config = dict(
    model='audio captioner',
    dataset='single notes of musical instruments (NSynth)',
    train_examples=184686,
    n_mels=64,
    hop_length=160,
    input='log_mel',
    spec_augment=False,
    win_length=400,
    tokenizer='word',
    vocab_size=106,
    encoder_arch='preact_resnet',
    encoder_norm='groupnorm',
    encoder_activation='relu',
    encoder_weight_standardization=True,
    encoder_depths=[2, 4, 2],
    encoder_kernel_size=3,
    encoder_stem='deep',
    encoder_avg_pool_shortcut=False,
    encoder_widths=[80, 112, 176],
    fusion='prefix',
    decoder_width=256,
    decoder_layers=8,
    decoder_norm='layernorm',
    decoder_norm_position='sandwich',
    decoder_activation='star_relu',
    decoder_mlp_ratio=4,
    decoder_head_dim=64,
    decoder_fused_qkv=False,
    decoder_bias='all',
    decoder_qk_norm=False,
    decoder_parallel_block=False,
    decoder_inner_norm=False,
    decoder_positions='learned',
    decoder_prefix_bidirectional=True,
    decoder_connector='linear',
    decoder_tie_embeddings=False,
    init='torch_default',
    residual_init='none',
    optimizer='soap',
    beta2=0.99,
    learning_rate=0.0023,
    beta1=0.9,
    shampoo_beta=0.95,
    eps=1e-08,
    precondition_frequency=20,
    max_precond_dim=512,
    one_sided=False,
    adamw_lr_other_params=0.0014,
    max_grad_norm=1.0,
    max_steps=2800,
    batch_size=64,
    epochs=1.0,
    lr_schedule='cosine',
    final_lr_fraction=0.05,
    warmup_steps=560,
    weight_decay=0.4,
    adamw_weight_decay_other_params=0,
)
Rows from block 5 of the text decoder, named by matrix and row number. Rows with one number belong to one neuron. Each number is 500 + 25 x the weight over its row's rms, rounded and kept within 0 to 999. All counts start at 0. Numbers have three digits each. After the name is the row's rms in percent of the matrix's.
# fc1: MLP up (decoder.blocks.5.mlp.fc1.weight, 1024x256), inputs 0-255
# fc2: MLP down (decoder.blocks.5.mlp.fc2.weight, 256x1024, transposed), outputs 0-255
fc1.249 109:443489521542494514501462468503515499542523514470509464521543466519513469471482497517489515479514474490490476503471534453530515466498458482474514519519538502517498515505482475513532485496498522518504488494489512502458519472535505487495513487540505540449486469514507512505490500537510537466514493545487442490472493495479503554480503499531505527532477487510502506463474535500521505530488515541519518479515504490532487513485530520501525530528505472508490445539532512453485521464528473512440504520516494503492540459468510528527507517484449490453534475471467503492477515479472465528525494515535514485468505476525500471469481517494474480478532477454509493542472482475515448536463466530507480511488488532465534535488482461514482523512556523535473523513511484528477476527524495
fc1.250 077:522552482489519480488441498483520460492526504498460462502526470511508525554508544492507531501484491492492517528487445515509521505530477605464526484465497527504479554528512449470500515480521530501487522469500480550465484496516483491541498480526477502479475468503465510455489500551482479498471538482508489518491513505454489516464554505458513512489487512464493504559487476502508492491505504482467486489478503494561517526473463494515468456456485468539547501472483477496499501475510503499503479498483509480558485472506493508540532517493502498488510520480535492464530537487481485512511488493490491517448483480528520497530467473501497525468484513490508513486504516457509512508472500512521520471515515465515499498515511513482485487436521489495504500508549548494501517518473537
fc1.251 142:469473483541535486460500541531496514447466503476536534494506512486481498455513511492518480505508491497537489484504541492491504491503514516528489453505528516496533454469514483503499483486528486453475512500468490516504536546513494497528511495459488476506499580515484538484507487549520452464534501518474558489497545488479496448479463509502531489527464489466526484489485502491502497506481471493532500487513478442484520489516483486517486509494504540538487501478486523523523526481494500479486478537495525512499526513497510559504454495516500512459478497517509477466491493465509509492512457539479471479555491498487463507519507522483474530492501501527518492490528509519521488512531461488501514504522487492508491532517571539466485467461480485528461505542497524526438472426524478
fc1.252 126:451461479529526479490482567524492534464482502494543534499535508501486518504491511503478503473501508508510492483509546492466502496503525535518491459522507486499515456516521490524519501489541486462499496499490532538528512527516490476519505517471494479505502547532457537506508501510528443453517484499481533494485514478476485429511477542488509514542494502463523459499481497508473486520510515492522512502495484451494528458503516478511462509460519510516486538483491513529489526517497499493490474525513535517507499497490525555538464502516518471518480506527481474481523489483517507475519459509477490449565481517513480506525540532485492498482496500502532488496514501492520503489510443466482506556504478475507504482568560534478484472452483483541444502515509515529472488433529471
fc1.253 091:535478508467487519536467505458490502490477498494486517508489510526489514529473490512469500464514510540484472557501491510491485464476442467473548485502474518543489513513486524506574513523532520514491520497520503453489476505486542498455520533521482505522501506498502477487499509497499519496467493485496497496448501477484522523441516527532530533499509499484488468482511531530489511545450488514492496510508535512509536495480436528549506493483527470488484498491536450452484459517510527514460490447493499485502509532474495481470516480471509477461552512492487467468492497518460490519508520499494522537475473493543521515515477531532523512482522505475462437460511517521532481520464504493499461517496502503526503523538486536509470455459501520458512499507477529466473453485490474
fc1.254 087:482473512510485503519468519473494514490472531489488495473553449481491519544502516484450463469514514502512487518529507504538503479511426487445515511534492511510529488504487507501482542489486485505476515526545480485492460479506457491500509539525537509487564513449527494489516512462502532485518477499473492470454498495532469517494497512479490491488487478485488508492481483547505517489508511487521504487507489525509474494499476537518556504503463507519526451554542518482515549493476512488488510493512449488460514460487503458455465528472480496522510515504468517444483524479528474506508486536443499486489495524526524519517530503480518527506476511516528472494487505539478478474544493501527527480509451505478488532492495482537475576507532459527474479545495503526463483531474500
fc1.255 100:511458510537521481524479481469497514483478526465541490470504520546548485523498503533461486510505531491478503493510507504498475489511523478483552489534498498543467523505484526496519505475501543470494521525492516504433521491529449498500543531464457489511543513488506540472525509530472498494500502479508476494471475442486494526457442527495435503499501496494471510494485506484492529524534514504533494474494528495474501489459481499501509447512457452482518480529508462479482470476514481529494508532491495496523471524462514463471529507490484471502576483496509517430481534484479492491502485486505546554517535487512476526497519532531523506522490471492506474502507509504508502497493496480564448530504496516464522504541459493484487498490477501528515496526481492532516501512459551
fc1.256 105:493489499550460475484499483510492516521536534469486550499522529487458491515520476540532543460527532480505548455540490472493471465474500524467496534479466501535489515511527479515488499506496491508468491526523492511508457514487529505516426517524499533481500498520527488506498516492506507528505463467496468458490533486507525511520531468552508463474501496522494526485486483484480535518539453463501525467469513475471526545547456535489514539533537457510503476508505510474478529530472451467484524475519464495473489524466502470526522507522502475525471493508514508524493512530518495531497509467468466504505469519448536532530498488509486504488491524532457535459501518479523506518462463509490446496495537518485527491477507445502514512518515510507497530490516513516521470519487522
fc1.257 052:506510493481544526497487514526523524480508457519490467514528479491499518456532530467486485445480483496509533518492455509549469527506493501459511543505490552493497446531486507541472524515511519547519504498504501533474480472510475513495486566472530528516519527477533500497494464520507541514505513487482505512530501472522498508521530512526454505522536502469468472528551515544531505522489540490499532508533470524481497476517458511520450484511514503474495470506515510490500493482457522496463530485484451512487530453509529477517520496500499466505478541523517515466472475460524502510479454529506535542493495516476528479474491507482505521511497479531448483462529522503474442505520492509519517482472491502485533478533513511464470501526518479536469461517553511476449470502505512
fc1.258 098:520461564540534469487474462499511508479515522465481492513503496545518518502469505534501494511529490496497501469503511477483474499500477441500525491554499470504476490460499510523499529498492507468509497499486504497456514449535492529512493587466474489500516540482515480472502488508504487507534498482506486487446504474517524529450495523501474492492455466481475498509475463481531514475517504536534513510441500514452493499465483508491465491528517486529545457482518456484518471511543482496463541452506520510469497483537463482485520508519499529474530487524505459458492529506460478506509511525474514556537530485463477537475536497515495496540497500519507454503504535544504494502479518518560511495552475524507538529517491519514513482516494503511500478513511548483489484493510520
fc1.259 162:524483527493532509518495487469510491518518523508507501499498476535561505484519465525532508484459464503501498478520546463508497458507488512526491515468482465497529516490502507516509513521506513482524508522517526502486503513527453526501514453489501526501497472457476501491491500490452499526481536517484486478504490461498463505440530484526488514506481491511527454486482499435536500486543505488496508470436549514478473543492505512506515527553492489517486465513515487484479550475475532509512512540553527515512550467461485496487513526495491484489524508500473536506431508511529445467485455522495493535503515496522493506504537529536454485478493516485500495527503494461534493492489484508476499477503484530487488479541454438453476476481490507514509532532490461494550496435506535
fc1.260 107:442474530479463479503525554513499518500507511462482480526495506527545497488514536521450496500519469479497451494468500480516506456511492498468529501512521480500491515531479508484524528500505510497478520505477489482486480466504550424516478490506463482503523487503463508447499481483505433506467487480519496464460535496475516532525510511508521545497463498504512496465465482537520498511485497491511501506495500501518489499496494533529463508504487466558524497554502522511492480500524461477463527467523505523511492474478528478500519510423507489483519494519503491515517557490505486502504487480449521534454442505499503504544508531540503485512521506516478511515496528535509505545525466517535479536497503560479511506518464463527463510515514483457540468512496516536489485501438507
fc1.261 117:500526468490511494506508495501502512503474536534473516550476491538457489493485515497512484508548545507512501494497478540499519488500529464468519526500505501526453496477476538520470467461471505474467471473501487510492467490527488514507526508482467504517507494500485461473533483476512508512509487515491493493506489529535502530496504489462537474478521515477487495465500503479502544492483479510511504483515483491563505469525471482499489464476507469501505536492482517478493510522491503493515470474479502452500453508540505502490498462502510497476545489504500470502503543498459589521499547527495556486500433517472494542488486453520570548522529525489488463508497476561493496495514464500501499502491536510497521505454447516497484511480476430492492477530482545466474479571508485
fc1.262 109:470535520523469518509491473489478534528527497491490511506488459511513536484463497506527486542517471477491496485484524465457508502522479503496520525491523499531519537516517487511499458508479470521478470457478501485472509482499525527486526451515514564455487504509506491493486510523537534488524486469454445457477488530460476525500512492496511537556480474492462533499471496483497503505515514530508533505495481491547485490512520532463512518484500510516497516532511518490493498486516486505479494528525491471516538438518531491535517465492493507463513456489518484486512488504448499518516508519554536519485503482521513466476545514473512488503509481471478485526450484484515482549447470532490465478474469518447535508443476448560500507508518554502471484536526465521498477494506528
fc1.263 094:531495457508516541523453497527476474465518502532503478498494507518522513467476529474491529511538521503469508537545476497487502466500517489520496480539485484489480495489467503493523495537466497477510469521493551476482521533564538495524514539470521487502498551475483507514486460525473470531525522537506525481485424450504489528513477503503497531525514496456536460460501529533524521505488521478498479499464487475524515497490491529454496438487503470496533496464509500431502488487490536503476493500501492463508482524489474476525508557527499512471501479503482509486498484479487533487472495501489483533471496525494542500502479522533492499484479505507493461484473521528531473553533490514506525508539517530503479472505464463483493471517531504545482517541499512455480431535515505
fc1.264 085:528530524525480526512479498530510484533507496510487567487466496506490517493472497537495510481497450514472532475491509510487528520482475468505505550502473524507465498506480570469506510492492553489438520484526493482508462520507491484504558471496499443534457486534460523507420440514511507510515487491502493519511513479519505460529479515458499498479508514520484512520518506478541488482477490490486461529504461467493503484475492503462488475481523498486493479514505488445461559501470484488496565509455500476498443503512480481500478451500490532473506448516517503541511500551459542525522513522490529468512465464520499517493506503515488512495484518524527509499535487519506549538481473468523509464526520517489483458524499520537508497505513484514513507519504490490470473514516511
fc1.265 107:476477479501535515517489515525482463493507528494528503541523516496518489519484537463472484489469472504513513527533522494457485486532457508447500507556486538503451505448484533475538505526517497491475488519466498495494466529498492477524494478521498496527532498497487465501483499469486479481541480470495532523464469509513485502504533498505476480504489508517484521458499495538487529508438508505492490504495494500517467552517512481492484497486524463509484480503512468570499459491530478443458543513521495518486521483494509517463523484465546515463498475535489500514548537502455501501486475477486513526480444469495524536499513503539514507508483471516518504509546479517446527529546480502532470460479488546486499530496463476483523543506514540453488508557456516507474477496517488
fc1.266 103:503500476517522524501502492497494490530494518517473509538481515550506470483523487486492520503518538481492502542513478511513471499475512524536518526545506485503513534516531518520475522525528499492504513498475549461492514519496500463509540484479515509545471479490498483525478476495500501536469500488487486550466500488505504511538494509478490533531493500516499461472524517510479529461492499503508512469506500464483525511454488473488486503551570528503508448492559446438483540513495465511516530536490519483490520537468517476498507442484500483499506466522507514506500511491502496514464543464568526505497478528523509466489494464484489473492484491554493456511478485499491511550524532516513465513482500531569454499498483516530506506541487503501503481551502509574465539538463473
fc1.267 101:503525502549513551521441539514500487477473517530498485540502518509512505462502456506488512472481534520466459524494469505444476501492485457494500471533474495526493480550494494499529514509473552467509509558495531482512479499539535487518512491526520475488476556516495509462485508481453442528489483501506503493459470501495513511463500495521486528498549512506507470491499502481478496548472496535495477520561513492532514525495518492499477489529522491532505521521490511533506514461466528499447493522501500550446503473450510477536518501502474474502519514479466493487467445455514536520554466519502490511496486497491515491502505545494490464487489511493501489513513515524526489531514487532490495510503483512461503490506459441484507519571502480493463544463509503496475509496543504
fc1.268 090:479488549483498482528462525519495493467514558473462501519488481517515493500484476543484495528549491504503492459451498506527501476503480449477491493552481470489479471460492513522504520470514499515547540487488498471483462470512519495517520495489522475521529553483496523489494493526509522470512456489476498475493508454504557540481497531517483490477461461486533517464507510557508477494509480499513506500553502476450500500503496513492499485478504503502528426508496499486495506488507516505461501479510482494467453449487518513467482558491515529477485482483515504513512559469508469518519488512480517532499491457495484529480496516510518538517461494560511548478488531517513499519492540529564488510468516500500487548505508498507468487497508489437521499555523530510507476476456506
fc1.269 089:458541517544474527530486496509480529526534500515482478493488542477505490501484501507515500461484482522501463527521506492499468498452493500486476490499526493491547517522479522487510493521509529471503483510509540454526492462485519477500512515503493474470513511509488513458505509475476491552505466495493481543452498545519453539510563484496453552529462489528513499534491515543483528550476498476505490469489495544511474550496496477537484493504511433476471475499517505528459495490529459492472490466504480505516514532494544531500472460523546501504505483499478518502439524505487490516495492536477521516515511511506472481487541534488490504459474492516491437481492513480471522505511540500556461514483475499507530533489528502513515528467535516467486485463515497481486459485456548
fc1.270 088:477481525513451508488460538500492486490539514472450470497496479544494485495506483517424488517509486523479507481500520517524497464509458473498478501489493494492487510497496564496478542495491549478488529521532509511482474461512538492486483547486493479501498513501502505431453486509478465525496521471492465472470508507481510551481549508525427526518476501486512485518495537537483514542492520462493535504478525529485511504483470538506508509479501461509495471518482524503500491457529485512486503491494503523469495459457518525507491511473539489502530512466506497502511546504470482509500500510496478519453487501529499493561527564503501507494466486488519496519507533513493516513541475482541470486492506534489497528540434498489497476465542473450527467511520545513516488461463519
fc1.271 095:514461475536492501489499500522518524483499515471469500495473514535493530527509539507511460505476475516499500515460520517537512542507501475482523513520515474486458480511526533497515477479513544482516543510486520475466486504487493507527524494490454492492512526480471535483494491509479472520529491509508459475460529481547504480468469526499508505497455490474531497514519478494480463462557468518536453514482457472503507499513492521514522472524482514526537449494476529462530516487529509442502541535445498466520515467456494485462516507491472476443496509493527567468447546475498515533509457516488473509512470503507524508486512498510494526459477478530510461521537508484539475548509487500511484510526493522527542513462483505519471470495518464483473473547485516506524477470483508
fc1.272 109:474514503533490520524448523546483473526520519455475462498519493500465483528493490527476476474525492533478512516495499494536535499514452418454498494509482492501518540531477500492500464469518494518497541485476523462465517497473497468491486527506451505480514523489499464492481465499498502488513480516533469507462486511468546560464490490490487541478527498528520500491462533521482482553470514506518527460531503505519475523501490489540531492501542468476511518506511488476513513485504510499471486494496501475497503497461523511511486537477503492458510446459483514513525561496504525560518504512491545490486506494494498514480469461545505515451530463475491488534470539504530474518507458492530433514480525533517536527510518471509472519489520463482502512549513495490468502525494504
fc1.273 088:533507496517535534486505528530516478490443511491513518531478497492527473527484512522510506511476458492454477507499491523470509510493505521496510460531496488484486541472526510484522483484498469535490578476457503510518528521436530479544460489510506454452492521488521515467526494453498457465515505515474481566484503476498538508502518489496454491487522462525523470471511506497484519480514527504495499523520483525518499563535478531549527516544479504498517473507515512516501485490473526448482472486499458493523488488469493497529472494498472502500488522503547497507537485533529469503438527495471496511457453480524501501505493519460494470526460501508529505483461516506491474511484507516501461479526558485529512527514492530478515507499505486476506487546477503544555496514461530
fc1.274 058:525525506475498520518496529517574495501494460511551523492500498499517464514533504491478502457501453490496505481532520514528473487541503544495540503503501475522487542525534505499488509506492533471486534524495460511473474506526491492505525518486469492456513501479540522475493485455474524493499489477484480554541515515529534544492495462553463517475520449530470464486496502509484495474490503479501505488491490494484477507488513523524526466472493496514557529502503476477501531513467546527538486526488504537503532497512508490439471492504468434505462482470525529481481519516516496559514493528527464474514499521521485509476515512490511517506515521554513517494531571488503474522471469502460550486511483514475494505529471544474465487458492496494478480523487549501536466496521483
fc2.249 098:538505488498507457488501519499477490497506494497470504536524536478526537524538470526520516537542528481486507507541472540485551493476509503530528458440515506451537506491529504471491494495533498458530483492513521474524547518511451509481477476556486472527472515510516497494511496478507522493546483501483447453430476521529517499520480508484498511498502548486490467487539501507505516514511519479485499481498533537519550452498493475500509507469503520483535484503476456478541514486490521500479491551502480485524467506479478472495484545524468524470511497510501494488496482519543520509482506525457492509540513523456522503501504474484510493520491448488511479479527498524493518428497494493500454463479485475503452494473515462494504506450470517478468509480499515503528459485561525
fc2.250 082:521522493498470513502489507522497455487488475487512514533541480499499528488522457524483507531509494471508478539496486542504508487465447506502537537462504508442547489513521489512502536471520474468486478472536496528506529472531460481518505499504521490505471510506520528516520469484513481459499490522491541453529522487506489512465475503500515463510491514494447508496531507482505511511501547508475501497500508555544538446519501454447472504496486528482511500526499483513532502501470529502519527503522523484484494519438483501501503509555487507546476496507510511530498504467533492547483470486468520535502503462495520471513493493518508508498531496450516461499498485542492506380502469432500507469506536493506496493478507493517495483476486523508456506444503487495541466519517479
fc2.251 180:467486502515530459473484514483489552502495513533530460467478514533482469483481517508517490445456509542498547469487461490519485526547530538502499477512517502540454505519512486499488485526519521526508519516459518486520458529469527511499505501505512504480526498488517473483447533461482461520481470500490524524522473577480498483527512497504469477451488469507505472516482485491518517498482451488533467508521515499496477558501496483543503491508518459488496498527517483488448556468510443466462456500506504504485527444571519465483523451464464532480467470455504510499493506530526517502501516513490490456473485518488499466499514521490489485532511501525483535530478527482482484508490508515504504508521483476503519489531518508486504493530514483489551497530491533507525476481488466
fc2.252 174:488482503503526468467500515480500550494503511514512457454463515513489461482494521510514497442465505532502545436506467500515468514539535522503494471514518506539457510502503490488502482524501520532515519507446509469521475541481535515498515489497505517483520505485513483493460537475473461524479478509492525529525476565478514492533512488510466495456482480517517486520509477483528511506488456490528461502521502478503458562504499505543510482512521461493499490533517483501445544449526453467461462510494485499481536468572508465486520461445480521477487483455502512513496514522506517496507521512494480464468492531493488463487507508470490492537510493537476547541482534489490488501501519542516500496518486471506520490536521500489499500518507480494572504540485530516518492495501472
fc2.253 104:536513483499472502500468508514504463482503484469514522544549486472503538527521475520495504528506511467483492562525487518521515490466464529506519537453501470446519508510517490497500549482514462464491467477514490529484524492521444485520505487516493501507468501515521517512559484485524487483517513525497513454525499485501488526470491531490523465518480520470483496482510504451516520504526529503477508486508488544540570453520495444433482465473476538501498496534495515512513497496505527511526519522519517502502494518448471516495510499547498531523496485512490520520486486458542525517490496485472507531509511479497527486492492504513488532511525458454514463502489493518499539406503471447509516472497510506517483504481499513519505486486476518517482521411509500483537473525514472
fc2.254 091:524522487502470509497467510514495466490497466480497521541544479477478539513523470524493511521504501462486478547514498542515520491463474508507521535459513496443501515502529468519504537481526469472495468480527488541478528500520465486512502485512512479493460494513513509519536477491533519454515507504497531448521504505500491513471485518491498476504495523484467503469529510470511518512508547498486507498489497552540546436533497470446475499480479558497500496519505503531525507504470527499504529527511521509489511529442461502502492511564499536511488500513494499526501502481546515513485471500492502539495504468487529473494512495507501512504522476449514471485501491522490515394495469441505487449494519484523482497480519495502498499453485518520470505410510492485534467510519475
fc2.255 104:515520490485474496486458501502499463491497471476494521533544493456497536511525478523488506523504487467497492571510468537511521507470473522502529533447487475439512499499513487489479551482512476477489479468525479533482515489525474485509510477515507504495463504503506501516538487489541488472527495542508541447523500499501481505480496515478528478492483526476494483483502521453526530504521529502478522506507495550551554458517519445454495475463492518484496501530491528533505513512492521501524518524516524492493482513454485504488509497549505530527484494498491503506477496464535507528499466491478504539503500486482531480503497491524490535494530485460515455485485506534504521384498474459498509471487509501521480504494515506532483480493489526516467510420516495488554450504503459
fc2.256 098:502510507491500541526478512479503461505471491504475535487521471476567573504515504511519500517528462494481443528460486524508498531496462566542505508505497512454559520509498514491467479469497518462498490462504491554485478458504468461495475493469516525503527502529523516503518453510491512475504521475513490475522518501549484514474462511490495504502502495506467474495495535527456486509473541538486532496523443496488506473460481462483490488472504570514477503487464504483528531508473525492529481494503533520527500507478523504489491520547537525536491481571500489455507527497492477510474504505513531514497480477520501538494470549503514515488473514505505470466527481508484538478489514480539519525498542523475477493513466499482520461482497507547491506454523485473474502485477520
fc2.257 100:529510481495457504498462501509497459479499476474509520541534482478490538517531473528495511521500508465490495550504482523520524498471470521508538543452513486448525513506522471501502552475520465459497465476527490533491530492520466496513506494517504489491469506511514518517554474486523498468522498521500532460526511489502496528467484522494517476503485527486478480478518511469514537516514541507478510496499504546547562456521505450451486483473471544494498491531500513523523503500488523504513520509503515508502490520428477504491496511555504525530490494512498501517494494471554511521492470496483512534498516476491530480512505502516500515496516475444523466482493490534492518379499475447508499472493526508514484492480503499504501498482487526512479504411509501487536463504516472
fc2.258 098:521514486508465492491462524524485473485475475481520513532508505486487514517543495526518507533498495484506509554483471530547541491493464529535526512441509503465492520504531479516491540480523467479485497479524518536504525507488476488521488482511481501496469530503527508522531474483541486477519498534478538438516515508510484493479471526464526489478478503475477491471491527469524534490530522501498485493486515525517557471529494446467506476469494540483470490521510522534506527477480506510511500502518522504491505489451511494503518502544489529509471507510509517512490487473563503528484449498479498517504522484490522470504478518534495513513518465493503469484482502504481516395502484455500492448502487490527473482482536532530506469493490533502480525418526504489533427492509443
fc2.259 110:536514480492472508504483511508485481484493496482503515563525498481480534528516447504495506535516514475499490555515480531502515502477469516484540547464496474457511493502532487498501544465511465472507480481504490522509510486535448496515532492503485492499481503521517518499549472482529484457519505534501506458524510481519491528460494526468518488503495533479473485479513505456508533511522531491480510498512503547556545434526501465449476457472479509509501493517502522522525493503496523507510508490494527504503490524443469516498496510551492522523512499518496497533467499475527563529499505496485537523507491476483529519502500482518513557508518461442516441493484484544508513411503483450501499474496523505522478498484493504521507489488491515512476508424504507483523451536508463
fc2.260 105:564515470500454497496477527488493458491494470458502547521523505467481544526530474517493505505511501454509501542514507533503519511468490491522525545448506480447524510495526474503480543466518457475505473480526473514502546509514453504522519484509474495498466505514512501537558488475534489491522526539483528463535490491476503503473467517507502455500509518478476481483511508464499511491510532498494502503510489518515552473519512441448483474446499515486483492528496515515507511484493536516506528524527527490475477503465453491499503512547497539522498495509492511507470483491578516531500494482497497507503514491503518501511499496518500518499519493455533478518515506512495526380484484470491512473492510486524466490480524503504485502498504502509459514427511503498537468493526465
fc2.261 169:516498494490500516498484519489472506503502516498498517559486489503498514517503423493499506493519502498492501530547539499498502495493480517436509540495495456503508483499509487494523512484509493481519496511499504522506467498542433517496574458470468494485500494511503517469526496487505489481504517533493463481506518461533487520459511508464502495514516531487496487479504508435489512491539513491494512482514516536544506455499506499494477445495491472532509470494514525512498524502510517494510505499501513494500494508472469513496476517516486505512564508523503490542413520487477597495504527501469567496503460503486509577479509482500506581503504465459520447501490475538544508481484484479502492491512517501500495495498437478490498490525506473518501529484483498470509451559502489
fc2.262 110:510499505537520469497532505491493493515506513510477475508541524488542514498534498512507513507535504489496507448530475522501534501488555495515501440480529505470524508504506537471500484509516498469520520489501512463517525522472506508469451491541495481516491520479502487503485511495496533530540492502491445503415470532528535500575471513497506530480503535506508476503513507537488497508478496498474485489492539507490523475478498507524537517482516505485565501494484463449547529487504514495447495549486455477508486499523507491493458546495462523434503501507495502491506484535506482481491514540488479470508509520467525474502479473459499451531486445511509500500517513470482477504501496515484450499493469490507476505477534446462518514455486512483484507529509482492528500477572562
fc2.263 081:506514459487467505484496499527503477479519489475525528522540491488479544510552478510495498518496515484498498551489474497526498490487484538516521527459470494428526495512518465512484551490512477481502462456521493534513514464519465478499499473511501469500477518494529499526553485493525493476529515507488531445535512490515487518458488522491496465508488538485483499518515495467530523514516535474502493509513497511549525430534503467456482488467516528479487507524497518519506494498497512512537522489511520504483508512424502497497488495536501515557494494498499498529492506471555500519510471504476494516516524470512542488521520500521498517510521452442524489487490511522505524390508485449480500458503505500522469491481513504493497486465479516504490488430538495496542466495518457
fc2.264 084:528512506499473499507459488512507470497467456494510517528542473504504539534517468496479509526497490469504500526494490544513520478485459487499490563450500501487529509498516474510503544475506475486495490481535504530496527477535457467515487487511488494514482502534502503516517487483513513482523504509519530454534521470511483476444477543493527462501503529482475495467541487495495530508531555497460540483494487542544536476527522476451487487479490514526506519505482534509521471515490511494543527507521533493502498527408499519516478492573490500524498519525483500509507507474546501526505512496478525514498516454473517484491489508504507524472492491458509499488517478517501518445518484455516503490487538507506482520512445509498540492487503537529454513393515474480517471517502497
fc2.265 093:522515486474462494490484519511506465498520459486489544511516483480494540511533461524483490528500483465495457534487494541514528507467468502499527550473513479476529504515536469515489557469512455492492474476540471532486531508537477480510495480510495491503475494516511516521536472499535489476512509523504534462528496488505502480462476505492503461501486516480484507500511514466516530503499530504482501508507492533518552461526514451456455506472479553482480504521499517526503514483493548499512520515530518497483488517444481490500512499546504534546504515520491501519489482463574499550491491498479510526498501484503521476495481504524509507501530498454512466506505516517495515384506482453498538476492511471526483482487512516514490478486499527528481495417541505509528489494486448
fc2.266 111:501476514499511513498521515506501482507500458467491509478510514508496518518494516508545506503483483475477497471458523515503559510531472494500444559514504492473556497491486520473495511493495510505498556489513449508438528481512505510517488480487487582476569489546503524522450474530494464501526472482517475518496506486538518481510492478476508478465485533492450488465495509513478511486467515487469543526492477476510506489480536502495480511482518500489492514484463485497499465511511533486529518480483518502501506494470510516497464499516517488528517547507494517492499485514486474492522566507477483501475494491502442523478476507512514509492471527482525528492491453493522521593542485480502510509544525485464503500535474468491524476520515541561472499493559486484448507473460465
fc2.267 083:504528474497457520519475486516484500487486474491516536539519499469499531492539466504480526524498514461518491540519464491527508457471483517524544500488474512470531499507542470518470516501522470477505459502506512529531526494522517506476487499496518468489492514491500518502536496461496476450507495507514543445518485492495501500474512529481509462456508507476487466543533495463506504497514526493484498506496522510561512459518511483459491516503491530504490500533516535524503499518513529486512484517492519515498507506454454481502512509517503528526500496529524493537515499488529519516520501497465494512495529511521535484497497466519490495489537453450512472496514528534510519355511457473497528495485539509527480467456523514525499484475495529467476519428498502502528473528500446
fc2.268 097:535503466493466485508465506512495460496488475476517530529533492508498534509540482528511494529491491475488491558513482515529513497484474516524536535437496481466524513487539498497495551492520466479492476487514493526511537498506455476526517509519489488482469517516507517498552474505535508463510503523499535455516507511488486496484478536501508489500489514471476479490522506472521549512501545503500506510505510533545564457540492455453483489473487538472487501517510496522497510501483515517522506501512518496505486505448481495514512506558492525549480485515491497520474489467552511539490458508470488520520517490491534464507507502539504518504538479459505471490498491539492533391504477441512513487488514514507482477496521521504499490494492529517476523418507501475532443482514474
fc2.269 105:513531458491512527454499502529518484455470541446547479479501507490491476538468478470484426515518497439512517463515527480472526490496513518522482494509501485494455518465513489526504484523459476493459523498504511475488461521480515518510476517509515522505490457455538520496509511510511450495534512469491526498535491513469511475478500505536528491545485473514508487525472498451504464463497465521513479503494449480466513524483499471491539463486455494536499482497507527494520481519469509538479495499524471499496510482512479503499497489511513507462486519445534518490536478510508479526537512457529481476512515526524466474541474497489462523513519522463507524510480554436507480469519545525498483514453509558510552482495532528486486497488493515475545492482479516512506491470495488
fc2.270 099:546506467498456498500472495503491476494502470473506529531523493467496554524543476525487489540501504459500488547500482534508501499476479514514532521440514473451506502512536482512497543480518456471508464475533487511493539498508465498537517494515499484489459518517504514521550498486525495462513509521491549447535502488494487513465480533497514459507485510482501486514526502465522516479527531501489496508507493538545538446530502455452489479474483540496496479527503509534508497485474507515517514531523516503483484511462469495510520509546496515534488502496495510527491492480542512523490485482481503530521516493487526486501503496527508516486536470454513460481497501522485536372483485458502514471491527496515498483467516515517498501502505513520463516416495495501519454507517478
fc2.271 095:513529489495467488499465502519488475492476467495524520542539493493467539509507467533512508488485510486486512564512472505529520508484478522513538511448514497474507511501526466511483553488515483473484471507511497544501502525534462478527510503504502485483476524488518498504529500461528468479513504518479540463551488520510487514495488511497517469467487503474472484501490503474541531508495519488476505521511524561556548480525501433465481484465470516502471497539497502519489528490488492499509512494518514506475515502465479490507508488547499550536473492504486503518482474476574508538508473485477506529503506463498535464503499527520488529501530481473510475493484505524481521391488488433510490465484509492499492505496502498503522497503492511493499503417511506487560450500504444
fc2.272 110:548502485469471508504481518507506473498501465481496516543533496485494552526536461512503501551501513465482494552537477526484502500465486526528537528447504477437526496506538476507495531509508467459494465486535500529505526496518450495515508484524486504491469524521524518519548494475526461475517516507472502446510499505513498516475491520492512469518484517469484478495533505464514532499514529492474511498508488539531570446530496465448489487468474544508506503525494517525512514503492524505512521529515515504516489516469462493496508521545494525516520498513495497511491484463549506537496487495482501513513516491506533484500508493521493523514510467473524462488502474527496524385486475451501501462497514496516469490468515511513513499479459542508482510432499509494522459499528464
fc2.273 079:507485482497498521486471513516469464483474498475504539523527489472526532492542453537486495516502471485489502552495495541492502493497464531505525523485479505448484503504550482525475564491535479475515479490532503531512533490515467498514504475504526493486507515492531514544544489490507496453503515521510533460489523475509485494477514537492483502496460559499489496526528498476523527514500552475505519509498512506546556457532502430427476502470494552507498492501485521477541507492510499488505517511516540524450478513441490502487498492532483492542512487479491480546535485463519513505473464501511502532490498511495505511507509479546492495513500469459513488467485489518470506405492460473508526473476528494530507481503482520521506485506496522491465494443518499494519469509483462
fc2.274 095:530504494501464511508471504506502466485495479481512516541531484475487547510524467516493500529492507473500490567506479527519517493472461513509534536456498489445517505500532475501506557465523478472491458482526488531483532488532467485506492487505504481499468513508516517504548475486536489478510508508487521451516511488506481516464486522492518473496486519479483488482521509466512539506517542504476514502504506548553557451541506455454489494477471539499499489521495516513527502500486524510518530513512518498502487527422467506499503503546501518536492499511493510522498492467541510528500475504477515531499511476489530482511505495511501515495518482441526473483498493531496519383499470444506507460486527507513478507476503493513503495487489520520480512412510499481539458499520482